Weights of a small sound classifier: 3.73M parameters, normuon at rate 0.01.
Rows from block 4, named by matrix and row number. Each number is 500 + 50 x the weight over its row's rms, rounded and kept within 0 to 999. All counts start at 0. Numbers have three digits each. After the name is the row's rms in percent of the matrix's.
# conv: width-5 conv, dilation 3 (model.blocks.4.conv.weight, 320x320x5), inputs 90-119, a 5 kernel for each
conv.105 099:569416548389472507507479545525591543517516442510481473518542507387556547407532492488531446474403413506525508377550491589474554570462418489470510551462505480501540552440562445436453452447471492501461515490426521501478574472519420553515467530482515521538472462484511447472591440521504557506555453365491440460451522467542476506503506578581516478566518512553498557519459513563537511519450568401512473532507471527431506498537549448468496585456529443463491
conv.106 099:419507489481520488550432481490541448483556607531499475530488503458484441572555451495505410473603461509467422522490497528587471490535525491492456570531555492565463477494461482522487490518469575522489457423492479471466461559496451459549519647454533523390433529441493536516611457518509480613457460399406440472422566453465450523471533507464464589415432434483590578584537508521467493470476420482455548570497435638542484431490550461439476511495522447494478
conv.107 097:450447483451483478565546493485526517475524404487516514521544544498429478443459583533411494557447538505456436539508484415412485578434465455480483561517480450532483497437519447542391494487461520425542524531528507525475525512452454558470474444437480542536473591421469563459497539523419557515491495482540504504535557460490443516548436549528481555426518479470475484455436579500503570495524544584468513476488416419422485571528490598471439471580399478486491
conv.108 099:585456435541497454517514558529459400597519432572484488568597500428497529543530425573500524420530558486438531433445549490491426555496486522573490547576599457517515366486494506460519477623479439471525467536458463509483494525588513533533493533412517493556496524530461487426535543447557423567464516440467518503571382483572472459590414445526567562419499552532466539587484457407589480529468418512594484464486544529477464459570516504513457451509528514515464
conv.109 100:505493504487483584494539466463561418544495527480476463503532521536527446448506460449549574479518441478537508412517497476499520520500573534511548406387410409438479467486550529535580438456421529706491471524585582588467478530404427509455534465547560587456478558450410511570483535488532493486485496483502537457498480490542512498549463519455510516529517526493481499519435536511530439489473525529484496545467536589383540409446498552524455495461499524443474
conv.110 102:468521486608434534522461464431478528483539556463442565541554471482374425535527540498511459454410521486538512514423452526527511430536510408522468551500528498489437447446524510481497501476541427471498518540465471491468513520599415409476498494434515486536582554524431562504566387468517460547492510491524494438547471526490416485524432443450599442494518603512478527450594494430456424513434590471479499496501441410431455469493385502510457542528522598487468
conv.111 100:552510541559509452530508504572538489440536468571498482518503482507530409466568484467582427535433599487544528466412505443471528614476443449474539443541555515511472453383485528412573445503509438501533540527501493481541521500424460417516529494531454549456493488496454476459566505485493565454570499417466460521426535534526480486673463537483445501517482439440555464505458539540450507509517490468450515505552461487589478596428469431511494571530535528533480
conv.112 097:561484453501567517558459512547525546524394602478562550571516452573551500494417562613477505527566511455462427564460466555457400543521580465532507541392462520418445464490490504577453485560401467511596449454443512486515513445442526533379466395559533453516434553545494482484516521454485507483491574494478428445409548516506533423589499492504552428525523509504475525464487496512563450539473526579455480544447506537540546538481590512568499483495605431495621
conv.113 103:442551459485421448442553420551442565433527433478534504585526599469532547474391568509429552481439557436646582572516448523515479498463420593519422450453527473527519550558454536497499544474484523403517488565531464644593486382427484474442371522444524488542495512511559481518534492509507455505528582436429444462453412546472491500523490494456539579449554515466493499573561508527515488494470538566448510458483617580469506586492511493497584501478514550427541
conv.114 101:494539406461580494615481577513505456446429524425498608458546403464469569466542505531451392506472451518505469494492527418543543500416510528488554489498452448503485457505563475523439521425580527447466594485440518574479399554490543532411536427558483465504385380484542516512477510519498517560602557479548559517511397525384520569546359546513531478450536512458445456456494526542448412424486556558540468420457468488452540486537615539543522557527465544576412
conv.115 100:471472471468485521560417506490456452523484475407473559462541483493498472507598491499520503473542412475486544513455548450597536479460630563581500546481459511477512446463493468467504497479453525531490498467552546589454440529562605541499561547551487446487528455500451573503376575537492491487465567569532431450501416544416562426475551508529461443508517555525533500444540430461534592509489550459520485485477477530562517418535480544424567566379470504499518
conv.116 102:448524521471497477423450586524416587501450555557507439445479443512410502553584634415487444626556580561536536434478557463489513525615462433473469489522635476556353454542476490457440521424509409508533543441496514463473531430516368454429477420470506550494462562522486465492554474461510530549478458511512556520485497520450473527521565474604518478531476503454512486547377491495522416465496511512503559522506560457447487498484517565442501440560441484475477
conv.117 102:465492478522477455465477480551431550501528462457544559472544516520531482455544502468536560515407510475562503468451533448526543452474552515540581497474604432493486498410571479499484454516541440514480526556501474511488515493554436461487600575482411469538478592459536461585511527486478450399457497469445475592497440656499553508445553468505506517501517465497525494519579506507506445505496536440474565412521594529550438546485458526442482496510494574502640
conv.118 100:446519523510535559473510524553519564476472455493539535426524450500599447522443411495441486517488466444463469545494512378486498486498486478524519447557416472515425495482512474515587474501460512475526507488409408487601488523571489485524557483527570553493596523516505558460506476488606543463399494475487417499603459510450440477410559515418523449536441480454538543479581498612541489460543502377458550494493492519460499522385501445653461532480530546447471
conv.119 099:476514534459565377514467531557621492400491632470496601537500553447499554526491372460516467435487458474465494479443572488508451525504612553466457572471506455481534393400478514403509447394595517486557468499505538521474480528577471622439425498531510489476587495517496489529453454505458497541533488433447476443494511442462507620503474448479526453526468471495515545529510583430455441585432489430401436607493487482486513511463561511447478451388472476544389
conv.120 103:504435538431496428410531487594566481540560417544511460414456602386503432567560523455456532433502461395553524536651433510605498534538506496479502595593467490515557502544378587415428440452536510586501509459455503545508520412574456567474547494638549527502475504436448526541472540484460446444487526461470579574468486545446523616433455494532492390554400498489477536528476540458457615621477444511439501530445498471586593497502578375493561487415516459591511
conv.121 099:467471577494486527513509484467490583577511532529528531525535525454443454546513484560525461502452521435459516552472431487534447529430425498477523499483468589461511531512551400486537451531521500551396536491510477545611561470413486598456548515450515429517425415453554555524577478567539442572496536501396498487436510487471585487581492470543441518535580565448568456457479493428596531485517409511430475548496537468575478508391505589467535480437520522526566
conv.122 102:523465428470518512493540422442568477449394480432515617491498454514522429533449455580559476439464521502503575490402544549556437532549460627479539548564450488581530494432495506495535550482480542476526537469467544586437520450540495580520522499543434607394453479548503551495531469484537437516510462337542502460563506448481481494473412398491510524422453557499522475469503468454509502532528413505487513524580509498452449469526475488498488480545385485508500
conv.123 101:543372486563509479560431493504521497522506394477484465478376443439540494562573532533447458409547527497467419495572581512441531516478627572547459467600524503408429511449500412463552513474477535423563521454559502489501524485510469492480543533473469453553507541503485468441528411492556558473494458510554453425559497538501532519438462461485557499549422568473456452406486538479427470522490562584481490560390434439511572453505486407537538501595542447487497
conv.124 100:533413504486472448480558503516397472506615474524533515400432465415475444419524591389553388439483436512445580458525536396380471425559430480480557511426498494476579473592502468398574551543484567524497458552537555509594443484546576482546464518520516535471492480486538514447499518496531496511614512523545403543508416474439523481483454441577470577419474527547486514453545520513418464443516510472461467583502519451441500489459426483508545368627554549460498
conv.125 102:569438451511540399579418583414491490502508512486575443530465478512568420536496561565385424457527524477456556506478534466507582479455533566563472617511448465581545562534520412480464434394529542458476506496500486470528414560427516461428493573479434411558535505489465502502505436451464498496522493498532575417482581474574448430538543501504487471497488497447465498503567470520473562546467491478514445543442472464502461485469450457519448532637422501532422
conv.126 099:523567501441503489510535570517527495493447448464535532527483501544431467516558455455488384465523611407458486483510524516466514455475484532451532433541591549512506561611412551468443517432547459421463552476479514490418542509397522409516520581532496451493470526587557499465488550479446514505508493494457524458498537485489576496460556458574530546554523492470459502565427497521476579540461517588593541507511506575483489611512489459640512441511442505484499
conv.127 102:555465511490577502391562535427498503541487423470607459488562484504450540520437482497460511467529477428541418460614463532377455465574468393517526531498552438493520506431398507393430546561461496499563439515496499407454627493456567471533510516437467567444493556443498475516520430470481574506477438551571530477549488396517520516533515427502524512436429441538545476462591455516488551484530498468441362470554557516456497561574481483512524440551463460451532
conv.128 097:583510394535423468484565522440427518542453482507492497469508502485536387514462489590440474457576508611510454517433494515535468515527535452546508580395542485554467448587438480496503454503509440467461523428542477467482519542431533526439391552498443485575484523465524512613527505459444508497508499565490500499518407518530383519501497576467504493476631424574484483522506511516525427456528435494460462559434481553531452487525502447476399539418561511386590
conv.129 098:521540464531564459613585512494566441536514552424490568531548583619463469480501479550500480453609465424489433455566498467608510513456450576450542495499487517379476532517479460494545438483493542459549511527478545500567426389499486552524473425440524530443538577516528486470510479502473558460557450472493515576463462543517517566413573557498575506532510539538495528463434503459525511556411582493511448472445530455491527471503420504579499563494468540469495
conv.130 103:573550448454540581509488459402479480571478460524511497547600442485499464403478494531459489540443484448550474446515554506433582594526450466513458462419476445489432527588461437491540524552508540576471474456536494564474587528453619539449447427437501440525477541474449518488502505462625592422402461476494588511521502408432466576481500493564596413514500463508506516517507553473525551652442531341481488493489663511527545492560541574478480504418452478490449
conv.131 099:485531492546489462500561513452396509560485550449570447489482410499556490409536531471496473481552445498424559596423489449413445538450512557459486611518416524611518488550602676461447452495472476538559473500496430525419501495493590534510501522384508455475463417531563575504461462538468573586573480469576455472507499576415401448511469592435555522508476546468502443425533511549457562389558489473541463457489513498524586553435476516446485639403528435411481
conv.132 101:469537467496547455524480518547493500436534473576456549477539536544422560507458439443537552474442437445562460550517474662589603441506657513481417476482509487446461523426511510589529605580603428430561468517440483585533441492451542486529515489474461448461597510537538504498426494437517551366446484502575534544516461498487530471450538568508419497382510458457507505532535456521548558439532545414427431448454582431541454604491532464437471565529508486492563
conv.133 103:485534451546542428505554476545544525479511512442518509632527478512511529531427516382489462565505472369447434566539460503522637413609436484541491524563444464510525545505441471392520585433516583528491443498534453560457564455488548587505518472531557474482502460556554375505469451560477396406446506513494448522513575486537539516447510571574507521417432485459483479441501533495579489465512491528565472544458533495553485446483434509455480513506484517553674
conv.134 100:530539429519449463483495461443536511535479512501469477495417568489540503525359551529573480554410544512450493530458457524521485408570482511534442489458432413468522583455609441526487572550452488514580518559439509420474516510475464474490497538495470432571457457540426482461466541447511447437610448420472525513423423482500470576488577512440546475492440477532475552514460405481428456527578471589463460542554474566520501501518452476500457463492417560511534
conv.135 100:555547406559425573483433482553488509475657446513576513495514467535409561548572540469463484480502540536536436542503470398445490378535476493471478575415421514528498479552618544438455463571472446584503533463525483443552574468551506572545451538437513473514523518538522522563514495449439515479465502453490567486483423549510522567451488495515549488595468537478464490510509469420552507487455456412462499525546468476450489531513494491441580398549510572505512
conv.136 101:463525519510492484525581455509468521441539528507465415533539428452544488470466476498458477493466498494611537390565500381500483543539474456539534606438393480530469606579416471529472543511503574398510567407454502444474510610593494521453552500536524495520654592448565493455497436406502501568592474516645480420427524612493449513445596435481518517504459438456519527439448519584385510479475578405454519504565540536499474538463502555458407483484531577512504
conv.137 101:549487523523494556551444448581430570434561510485475538456472516448487541417534470473513407467628587395423446551466496498484509560544478445434586602580518392482474606426479491495477502530575496483507476520497578483516455545516530406438402423491490560516457549537508513490556421468420504530522522471492525508427473522490508483442476519566485513416555578501542471497460495528449566402462450487496382518552475474438434533507560513527523520465479478503485
conv.138 100:376550515645575548600517492540428557421480498497542541533514533560486412532508504429515583403467450420519415448491466528457445472465572552503492553503420452505450516495524411461535515456607471549571525496540442487425500442560493495456614498438576521492560487446523513510599442558457484449476504513466513442585501655462512509420571559503506438540570466495517454593474567498496470543476482460468442510490485440552491519573480481503547407405504488490557
conv.139 099:511483422385484519470482485509571397478489465491501503549504661443344431512471595496522502480503527467475590446620483405603556455404394503585495562447554388460567487502467440582515479567569553512381482518512523501584464456423466495536560412505548543479528561495552469503511568536465564479539500498576422504491553402529603532564438509532485514458522470425681468514495487545464558446538416550558484550499576520521403470469453520485546459529516609475475
conv.140 100:536433461501586526515484504505518528552519529427485449454462438495463513476535482487455369530534464526554453567551558539436433533433472427469461497623520473461555550448537443503527618473518488466602491546456387571429472489520406612503575457371492490465568529506508526479438556609462462507442426560410477535560441502516463474517443530501442502511457515513606453529466542514462460488545531515529488473511443471470525400489528492557468487406500517537470
conv.141 098:440433562527538430445489536530623527510490488498511541481561568491539447435413509504491477523557520565492481504412450504453522527562561447624546514445501495588484473575447480572541616503528549515502594530515523509619407461452476542469556469549485470456547446422552557543551598476481703528507517516579449524487540583518526498517473422501473440510565478471472509459516558430410439428511547531419410529497460584512467442444474453507472433548471528579478
conv.142 099:487557462563467439491509517469505389625521496440497442548464414549471508444515554462462471546441588423443536498509522525472431548492502448497424475512531579464485470478541474537478533406424618498507530539435466477517441460567484537518549679465497426553547504457486456505552420412511511421505373464494453579445568474491500460535515484485435509535469460530530565472522520477548407535528506561455474429491531496488476459449432566394545558567569459462502
conv.143 101:480516590537506468534473528514524440550515477455465487489513482485469409484509469473511617538493489473542566529577465512527512450592450547465512544361487472499530457574535397484456413526586449498514497457435456455480517451619497463454570554453515442554535451513477555413537422462503486477589591418466516467515439417438538495576417579484476470577519462492486509556502544456445470501509471503501494572420484501574479495579619510499554529501533543537533
conv.144 102:483570456420457488518481477475471530465510433546480590500578490499428532432528490555569489508471410479522379461541444576512607547583432506439546442479531435438453491448499541542517534459498538457471401560471462559464491435431470415529454538524531492552553488546495445572499459579502482524514454550481467450476506463477602413563495561505552534395494539518424508507476462518442385540495482512517499448559521493440535483470498457534435640495463466464466
conv.145 099:472404510548582475519481527552457473473532520513446495407434528474496524477484550488428504490519469548421496500393548544500540523406556486477446613520471456489459460368446429459396565446452552446512526551513480444423499529408415521477516530533490457450473548535443508495489533393453475474437496513480477480521507580524420478624595494402438518474477470466478492516481494573466541496528512489488509432590382450517430513535552456555441490489500473558596
conv.146 101:467541499521466632436491538490443462503440485455521504496573512501448536509462465549539451567478502531468584511497444474472493535523571495513523580519493480536447506460440461460498587494495501476581542449508501440458533440485438436580436520490505626439562519588559554559535460484513544588528429479562504503538496618509417454451445478517485494437421497479427489507557498501531465532529515416501395553524497553468456469537454513458463431465521430450589
conv.147 101:439491474502472487439398618537561534449542539550418515519487474531397456520445437450558582457492475428496468569514532533479554435506465529472472576412520427549536471449468467451542683528442485473590533434522382529458619521487475464514511431495482542525517457544531449493426519493453419501542400465586568437432538591423547490525507591487460507445385500480522461470519502480547539538500528429446559539391488513532586597521470374467486623442561509498615
conv.148 102:466500543406567529505515494467436511547505490452513494539413493511589431532525541486524458485542506458441537531422471566442492566514501420495503548466498482489505609549548471436480473499517506523543559580455559450537449505531430536444666452480439446606440489413446552461505441451461602567510418470568490492538443541439451479509527499525524326487500471484694427495434505610484416539513465551497503478512536519490572449528463508475514481511459494525468
conv.149 102:474573473407536500462487485548512442523433515399486496612525529446529445437473536447521458403492467575412483475475485551491530555585525507504563459432497507451496465481448597498393428460489510513507566468613510561473475535478624492509513499526452550472604411516510475513560574437515527457500496465457478463527485473587546561525525519570525435556540536546496443444500493503527470418476476477540425486525531469492481479462543543492513432509484591528485
conv.150 097:463492471470523476550492400473411511562461510550494502527424456485594474455482512529550589429534557443561440451474440518484449524535528527558437497442472471547466552467551538446480526554494543427462418513605388506427463516511639400367452530543463532510491481453547523509378569500517397538516466456511517556493553403508488544522488548513475550614563468518550553562512520467513554439493599477443564507517570412519421488525463517554501483510479425554468
conv.151 098:498578460488453591438540460468416534546599495479569472505454344388484513512550557526534503431558540417522510559443518513530502481473496459535447560469476444497433521499470459508487606452527483397400557521466465487530537603434568615422473561483510504368516530417450545560590445442477451471415517435509481551492448496447455553466579435487537490428558516532480535491475474477479512608478508510493484600493524475562500501438486490526562549451387586518469
conv.152 099:530512541474544518527438483527481498476521582436535501527495534509533398427481512473554535428480428545528379494488549558469543430461499440510458512516517462524525442451557443454476470534487498529486503482502550476539533526507583509510517520564509542516513492515526488476478384465484470447508549455536530583529424530440426403481488439562479450500473488657495433546471539511459509477550454470488479480512480468489463525495532521455584524466484540479485
conv.153 099:492536550512397457473479474527504575545465480431487447520576564452545485399633442562552493498552644465399534587504518477523487533470528467447540550452437458545504393443505415492553442515466547501502490476422542576530436542477448474594487536484512643419474513550579525513515465409514483420399525464572421507416478518377596572509601445535528435484456540508433582518532509520446517518417456418400560600476432442508460463455592394506470577476492516527470
conv.154 100:508457487590497511571493503440483504479484469476487434544554606469525545461522475534540486503530446554520491511503589495456497650489525423472508434437561519515492458497531583409451415496431486567478475475504543455546507478526577399426497426544455449459381511480554455458526522489508529450487473519537506531535515572446475474527587493460533601562539472470504544487473512454487418532422530539456502548504482542514539491473467558560417568421487511475532
conv.155 098:538583486589515495482497492451553442473540486543505534498499490410412480407491500566510420521538517503416512579499527407531576587408459617595445515555458467480413562497515501535547505550517471610490427491480518561494505448524648477478414534388474400586580473553573535478425486509514600535479520453494512562534441491566443412495471420489540503576555447519502468524517470481428468583545485389545515609502493509506495475500439482467460549461436453504480
conv.156 099:466465599503596435460434615468387463637520498504516509543504459500518473628476586483446484366462524523447468520558497577563500502468523560551424450468508491485464532477530427458432490571457502535493446462452565477544562628474509456533467478475580475465534469552544533434440534440479500524459508513533480565467413495583490535576457526535465592493424429528583444594541495507553487519512476456448586526508448505547479515451494550538449623532452500557468
conv.157 100:475511566466522459503556516476506521542526467566451558479410626483605574481492451468390456524521489478453488531458509473451580506555556565412529523653629555356546404515467454425454539542474456527493482503522496462468452553564401546489545421426497599581492454553457539507511521549519401437571491530512552448522517508422536491537448487503436513477447543493532481452429546513490597491506462464397466579483473513490530519538447504494431510468440463475591
conv.158 098:435525448509515430447436502382496488447529472496472528571572427498474491589514525502489537407581464565459444436559419561455508569389472449436345453476496414473476470510482433499417509547515528540508533494492491482428482528425541412473521474489469608553478504574482494455535489540539548452488542573480450421543476450444524518517413472509373487479481566496589471448504544556481510443508548540466556496566491427572462482566393521552537552518520525531612
conv.159 099:536554524436555520456535384546492500497497571494388545511545458464492558441409449591497546447442479621378424594473556524434461483527482480523442503413479617501535478465442442553482566583490473516464491517477437524472495523506460484464583414529415508479571424534552507578458482611421511566570505523506494501452470451475567459486516470541436521550546477431478542527449447532503508421508594539563445490515541519546473520424438471481433465528433427478525
conv.160 102:481562481454536437525528542448580473508534561435494565523576471519446551506487450499438522529558514528466414519526473587489494427501538517482546499513478460479539543433494528405459394458562561494482499415512501515470497464592477498492458513450586549502495476521580499489510537520470505470496527463463407486575480480472465538492437530417659498466482528489481475457475418557509481489493522471422561460514494531451475541503592521488443492481499546446440
conv.161 101:419481533520552557466517489479552538522444454482445444500392543517472502489498512455436489485619509505460549481530460513525521493503561573564441477474479499481498505430486542475564446499495437447516445545480536482520535547428437428481518480402486469464538477518495513566461553426400508509521536440493516484396482699511428472456450421476482522506531499491558456520490500507504562513405482455611395549535450595464577497447632442477547437461473484497528
conv.162 098:522604496445462438421511488592504516447467449603434411467472549511419545447603565424557483418441599458491446516517366468509515590560493467494489528542536575528480431552571537460492446487503457413533559501497584502594516478442472460408491545445550435510555492547503508518560494503522529539576511517525572488481530430584508504470446571509511499499463496494559576508490574483499525410480482456452482473481438543452546529526433567390614477426546479523414
conv.163 101:469538526474513667476577529507504475506435515494540490515705577450563578506487437562482628474528504542480534429447491467584496464446491476497466476457535458528483635591454456511530527479506495619426549475483509636525479483445479494420476547542393464470422514477504546581510516485513555475485500521504542451524526544461486542441455533475487443485454468484406602461464476515573485503462577433467569516485454457543553544480472542407487504444572484421464
conv.164 100:460476553442488470553459548556545541516488468469539531528531528455376543469547473502503551482541457416404481488576561574523499534506410539469554574509457529505457512471420472490505516560465502498490564495544551539463539497494534493464502424650572393526511530497534556448529515499556475575514482562485476477545456602547473588465478431513524511550456602514488525409459470493508468426441528424562511551467438480508507583528745517437483488528441517464585
conv.165 101:615491596461439461556482487571481417587452469494509453458484429453567446441523489544539541493568527482502420558465420428465522475464498555568521503391465634424502463537471515516464460593451600454595580471479487550580481407460450520525476415497560499534489419498525509527444524454629492503544496465522504500427436509492568530439505445584493484544569495434502505520571503486571515473560489442395386592427464479502543502450441439552591447540524518542486
conv.166 099:480514368524523507421530471418531509474543619513500411503507440441528496572480492542496531510537556480436518480557542529456561550416507432548464556465536402536492592551471464517511467492503467534539413556473512484455564502546460561409469493490537573492550548492406503560456463602478562549453520459497471405508503493441512525473499524415519578404482480494461502554458519491465477446444468608547466620562491597508496567454485427460460541460541586548449
conv.167 100:560414513478437501444475533559545461545506458577454490434499436537438544509495573452514486568544519446479647518513481447644487506435412522548587573441487575520642518503469510436619521487560529570595505438537544546525441497477435449458494553507496485539499551542493489415451533464545455601532527527514436523534481450510568486555391557576515431623558484541465508586496475480518452480470561393474546392548514565511494510552457482516510471565467511467454
conv.168 101:468427454526585504501455548615510426535516573555412616580455470516479428463521561484505547420563578422513468495481480467482428565536556464439534540467533512512479467613604372450561556464450459466453474486545485462503565450510548497473421538480574483564368512561477493514587518490542409499484510439585488564476479566515536493499538513482475492568525531436531499550534460547480463441581558554448500655412493595389536484558522528571491486467538459534502
conv.169 102:439500456432632479460523522454462399471536476633353394533537457441507422538471451478599404454544394515634456513456416557577512498553547570512453463530469552526430518523562496510453569560485514524492467593527485489527516508521448544504589436584571381502495552524445541506505477500466530446547553590533528518511549543432481480507675481460473480505576484493574506542495457455483528430453477514477615506421592470529465503487450482463515494593458510505510
conv.170 102:504554481588399526536597451424590509508494502470473469443431577370477450519534485482518444485507447538484521623508567473574443514534484501511521504628509535493510506492482515490476523491524471525491514463518540587499474494504419638561540455420509371403590484479492504428428518472440451540463592563479492553448411596459422472551457541427580571424566456459553497417514468542475392485544453553475534410465455483490538514394468473514496583444408528519572
conv.171 097:538496479498572535433572579494473526454439526571539537521470606474571430535342418531489516480448560479505462439481567479459427483482605536500494512446520546482486433512507509535513508462535469483482451502589549424519478527464484573507538533555535411433588492509494475587587496436500475514470476553473459477478531546477486589520560574481549504476509444518514512520484432458539612437454519491618452510492526536417412532448481461443428408467544563386545
conv.172 102:471539468435527523503522472436446481472522444576438565600516393599509485426477450474570427428417566581595488502355579560531569455466539554478492465591388512658465547460388502569540493574478501449425435489530511526488453471595489479516500507609464511536510434588453474515468552425522473462500508397517480537525518466487447501448514529554505530464540465516461477567493480544531560497444445488513494553451544493429433494512528503487500467505470561547460
conv.173 100:508486504475460525498460537576472530420569543570452574582493488539488513528492528533416466497395493492526564555468433467586409512491404481508428518532507487466414475594414471531403484525574524462498579480475522586457458516511460484524534510511549499512421564490529513514578519494504475542545480533431532483472481393645477465492447457529450525416504520483490506506533408500523508442543580508330480537460603543494432499469512441470534575574525542491476
conv.174 096:503482507438459483429491518518490533535517425501480526524567498516493537515564484478471475560542427534486438434577430448529516469591365499571592582450610546508457485604506456489482599521510462495522573487516502452690556477518546564482506436503452503493522612488528486493495467553427461493542465498472444555533530479506495514479493624538459504414545395514535467420444513432539585538512457459480581488476369472498560463466525514562528417525512436564431
conv.175 099:444502444473556436462490538455477440440467548422564485608441419482497558627537500554633369433438524531490583494432526510450526557588396468628473375481482390501475563482505502558410488515518522459530500469499488526468474454422487450547429434488447440516622418507501461550534396499517476460459441577451499570543569555479526485548595451486463539506519496459431499553557515440390412473515534561504523523487519528510499461445557475455459449470591571464522
conv.176 099:427566507498463545558504452564424503524545446496595469497512484495564469412515533464486541553486542499469566499509555446517439525479447580490593560374537459575454545485423472560474499555493563455450463529542579441603571545408454571494535508477454542485443522509480488512480435546488500449489462519505543449417524540468520445542486495549414441397471556473500486556593518466476601541515471509576403493533476542459509427519573428445550500459428445533487
conv.177 101:490501527463496512530465367524570519501510479537515569457548546578513546571520526441503401616447568442471580510506460491500507391533382510552536441507554537527468543612464462629431505475490446502505504454451525530479438448400497488499598421538519492545447480432550553580469546532539501428578480420451518551534432496475561502487496419597401449487507491559462523464467511554570591572494486433461488562447427545499591418521442612455552410481489524461559
conv.178 101:531509554472515590462546401600519514556485413425458519509484442519507586507457538411474477572526473499461655524543376526495441490517526460599491465463417446443521396518539503368517450502527483486515555456507515552481497503571456539461488530486470489429545484433521559443589462471509546558524528507455499516519490569537467456560471496460427466684574546523522517562516523516451518486490550551570504397498475453470541466532498508443487527397478498514516
conv.179 098:452558480490407573460373530532533462458467575363601496526535537440456486458481478497514526542499441455475494418411517614489399444495607491525531494526493521512563499529479458460504495583416511465478540443460526519429537510478429395474457523484469492409551418457583460468473506539490515545607467480493494410489471576423452557470483593442460463470457476527513538453456571473553560554485432546473524554525518461495437554555403582525487520530517466461475
conv.180 101:377474561538549444409523520564517486575572435424508457520491446467539537545523640555472499423435567604556438431541500540457500412497546564403493454429521558588447543441431528502466463476535493567510495526503496473482515530448562504504532454539449419503429447482523537524457457512506573472510513591520506544598536504545469596530508480393593533517506628476474513580462505528553400460504455505490553397539462507495452501552520630516515478508415480488545
conv.181 099:404593509599467490462463483473471364484555469500500390460522573448452597489520522539506543465492464527616479393471337595485522530462476385415593530619612466563521583505479518509464510533522492498529452464597470534513462489470550452515519492530475507491470476481539521436458485484452481512514470543473478498523443535427520439491437563535445525595517495481554451447503586483551583591461466424477523444515441471536493515535480470459616502489460473428554
conv.182 099:525472533430447521531479544442572411495537614534406506443552496520575469429495473569547497439480518562570535421528607450547468489529437540442372530560513565472561526496491449521528459496613525499398513506517588534552466578552508511519494452457461447494575488562448466435523471479442558460641485538416467518520479539511448449610609427453533519483484494475500482603462454494471521462687490552558548474513450566470493538491538504518464485572565579543559
conv.183 103:454469471496496556490464462496479512543499520450484539486498538532463434458473504573533484499512569537457560538491528411436498554545513501503498520472614562570449536419481501478497536465470561563504454474460528413608488587422570458553484432467465483520459567442501554466566510446448551468533411507598553490453466522533495525552494591493438541391482544551453437568434515489499577495484441478532510544433547466550550461497525497579483466522543465585490
conv.184 103:506482527530491482612414554483568541495558465487487448560531599436525507516526459422485572462604496384499489490534410483449536464601550517536517600525557538503540433565482461446452534470515494477513487484466513461550515463471466564485498454515487578552523538523489477581584443488468543449549488519503455506462527507547572479528539512516539543510384587479461508476518488509591573458590543459427425518544474495483387500516513629473488470512446505491462
conv.185 102:467487515462531496533475518637487561487461554478514513622488474527545473500561470414534451524456546462433503556475557556444463461552389574435458518544580540537450412510540480548500532490473457471538557494548512513454484573482457415473473544472538426525612474553517461488568514541497418522504576514435515461568469406508581570485675395568490446487485530488511462399446481467489554455475547347418490474465534474431449528530435522509439499455591486445501
conv.186 098:505558474581462457453495426471432508504510520519441553531503464509478442538563562508527482539478433499531543480484476498413453532605463456572554479654528539531490568507418539473467476450497571429460454456499551524520587457574441446518524468572591585477521479547538551494449491380548561488462447448397442410499573553423578449496521530480540484515515452518461532535566488496501618478570561474475503509567482544521439466520473414468537572349432481502546
conv.187 100:485513483541526584528452496552481571501582582478481515513572569484472598408467511557463499545560465477431498495505505494528444505423448538638602506504517459550556481399442462484456496498481523574444516553541600509433545519463466526437462530457480494517501558584486498470502520506546446520457448494561390508608624508566619553459559489462417539480448502530432510451466489547424549433416443451579451547454424525483453474431459519535495500523506493505564
conv.188 100:516516534496475518471460399552518452418461539492412382538563550440461440469472486471455604483460477496438476527474571462639460519485488476450504475511480537498554534440489488399400542485469487552516502539471485437594493518541450541521452440417440473503524622414555477458517449511532445500456595515653526512531400524445478534484439556498457484528471396494456506491371561572473499467440480520556515487494465584475539584513510473422600571538468451535541
conv.189 100:472515489588445469459480560500544494483424420459550499577494440509441524451507557475567437466577451508510496517546556503527439428531546515518457530458511507518412479557513513485505508485592549500537514488492440443553443482468500528462566516498509463484612507580530504487511500460504478433467538474490490484555552452428625510573494520531441599424516466463518400418497486487588500522564512633440572519385528441478510495577439544506539431544532542544552
conv.190 098:486515482482505543479484485518527561519538473430473569482517474499478430495460564506443488542520487555468547483530453514454556510366568446475534518557459557491539541429510480494450528508540473497604532436503483521524561499433489533473456422599447457389527594501564452439514553596482482485574609531560499562552464459576501516465495568463470546456467541490473522523473554505470405438479495497493554501493541496513484506461441503484537450484516473515482
conv.191 102:554500419465471457581447511477485494481400470436431488491437500525465428481532449495532488575376468522556554515476488563490459601503471480541503658569489468452428558408478419531550504513423465561522503461515494502508522486512432607501545589572423498513479473467498541492497501607443436453437475483569593464422516476550548423465483483591514447448546530475604476432438539460477476496477452554639403424505478457454572585474575500477573427457415468450518
conv.192 098:461596590523534526627458573483504470524483498406531382460465446472459415431439447441464452542432490477511654458436528494451449592568508474446441597388497516499453522589577447478453450500497473532466497498460550540524435560411462515484616621546541442493558517477430446543538474479482567391535565593492563552353431421518418523508542481484485444499484424534545484601556552458463462498490501553469508487409498455476552548582477492524519423556549471434480
conv.193 101:661539437495501515566526430624527496563560468514428528545447544485507541467423485427509434466532448539472633434517526513496404482511502505510530461520487668489487501518535464485496518548620472554453553524463434514571515393513542497525595508541442525519520522488500521507598574470543453505573538524412533549515433442517514481553518416453528430428416458512511548491524526596525486454507460471536553629602461540488449485568596436471537445539499419494496
conv.194 102:519431534469541493566609439555497572517538455456466522422519474467501457494497493439530475540475548504365529561508467614514496627479445454422499580586519446488488532487471492512489455443503534512539527433538423601471524582467610493517481454499468523536477503536409492512494537558548461518587472470505499576452473428555483492490433568530572435533661471437515502460459490477474485539449481453562579386500565485453502554531428469483447560441525421448514
conv.195 098:559448488497532442518509421450495546495456527426600458467463441453538457530537542477431471566470460569501555518495477465538568437477506433536506430571512446497465520539469510517538446503534483499486501486527511522526468619479482568544507435470508489559486469467539454504472525485498513515509472398536486568494462519577450444402544461447548558524431546553457550473504434499499438538580533371492533516477531543594452512579521544577617601494603490369514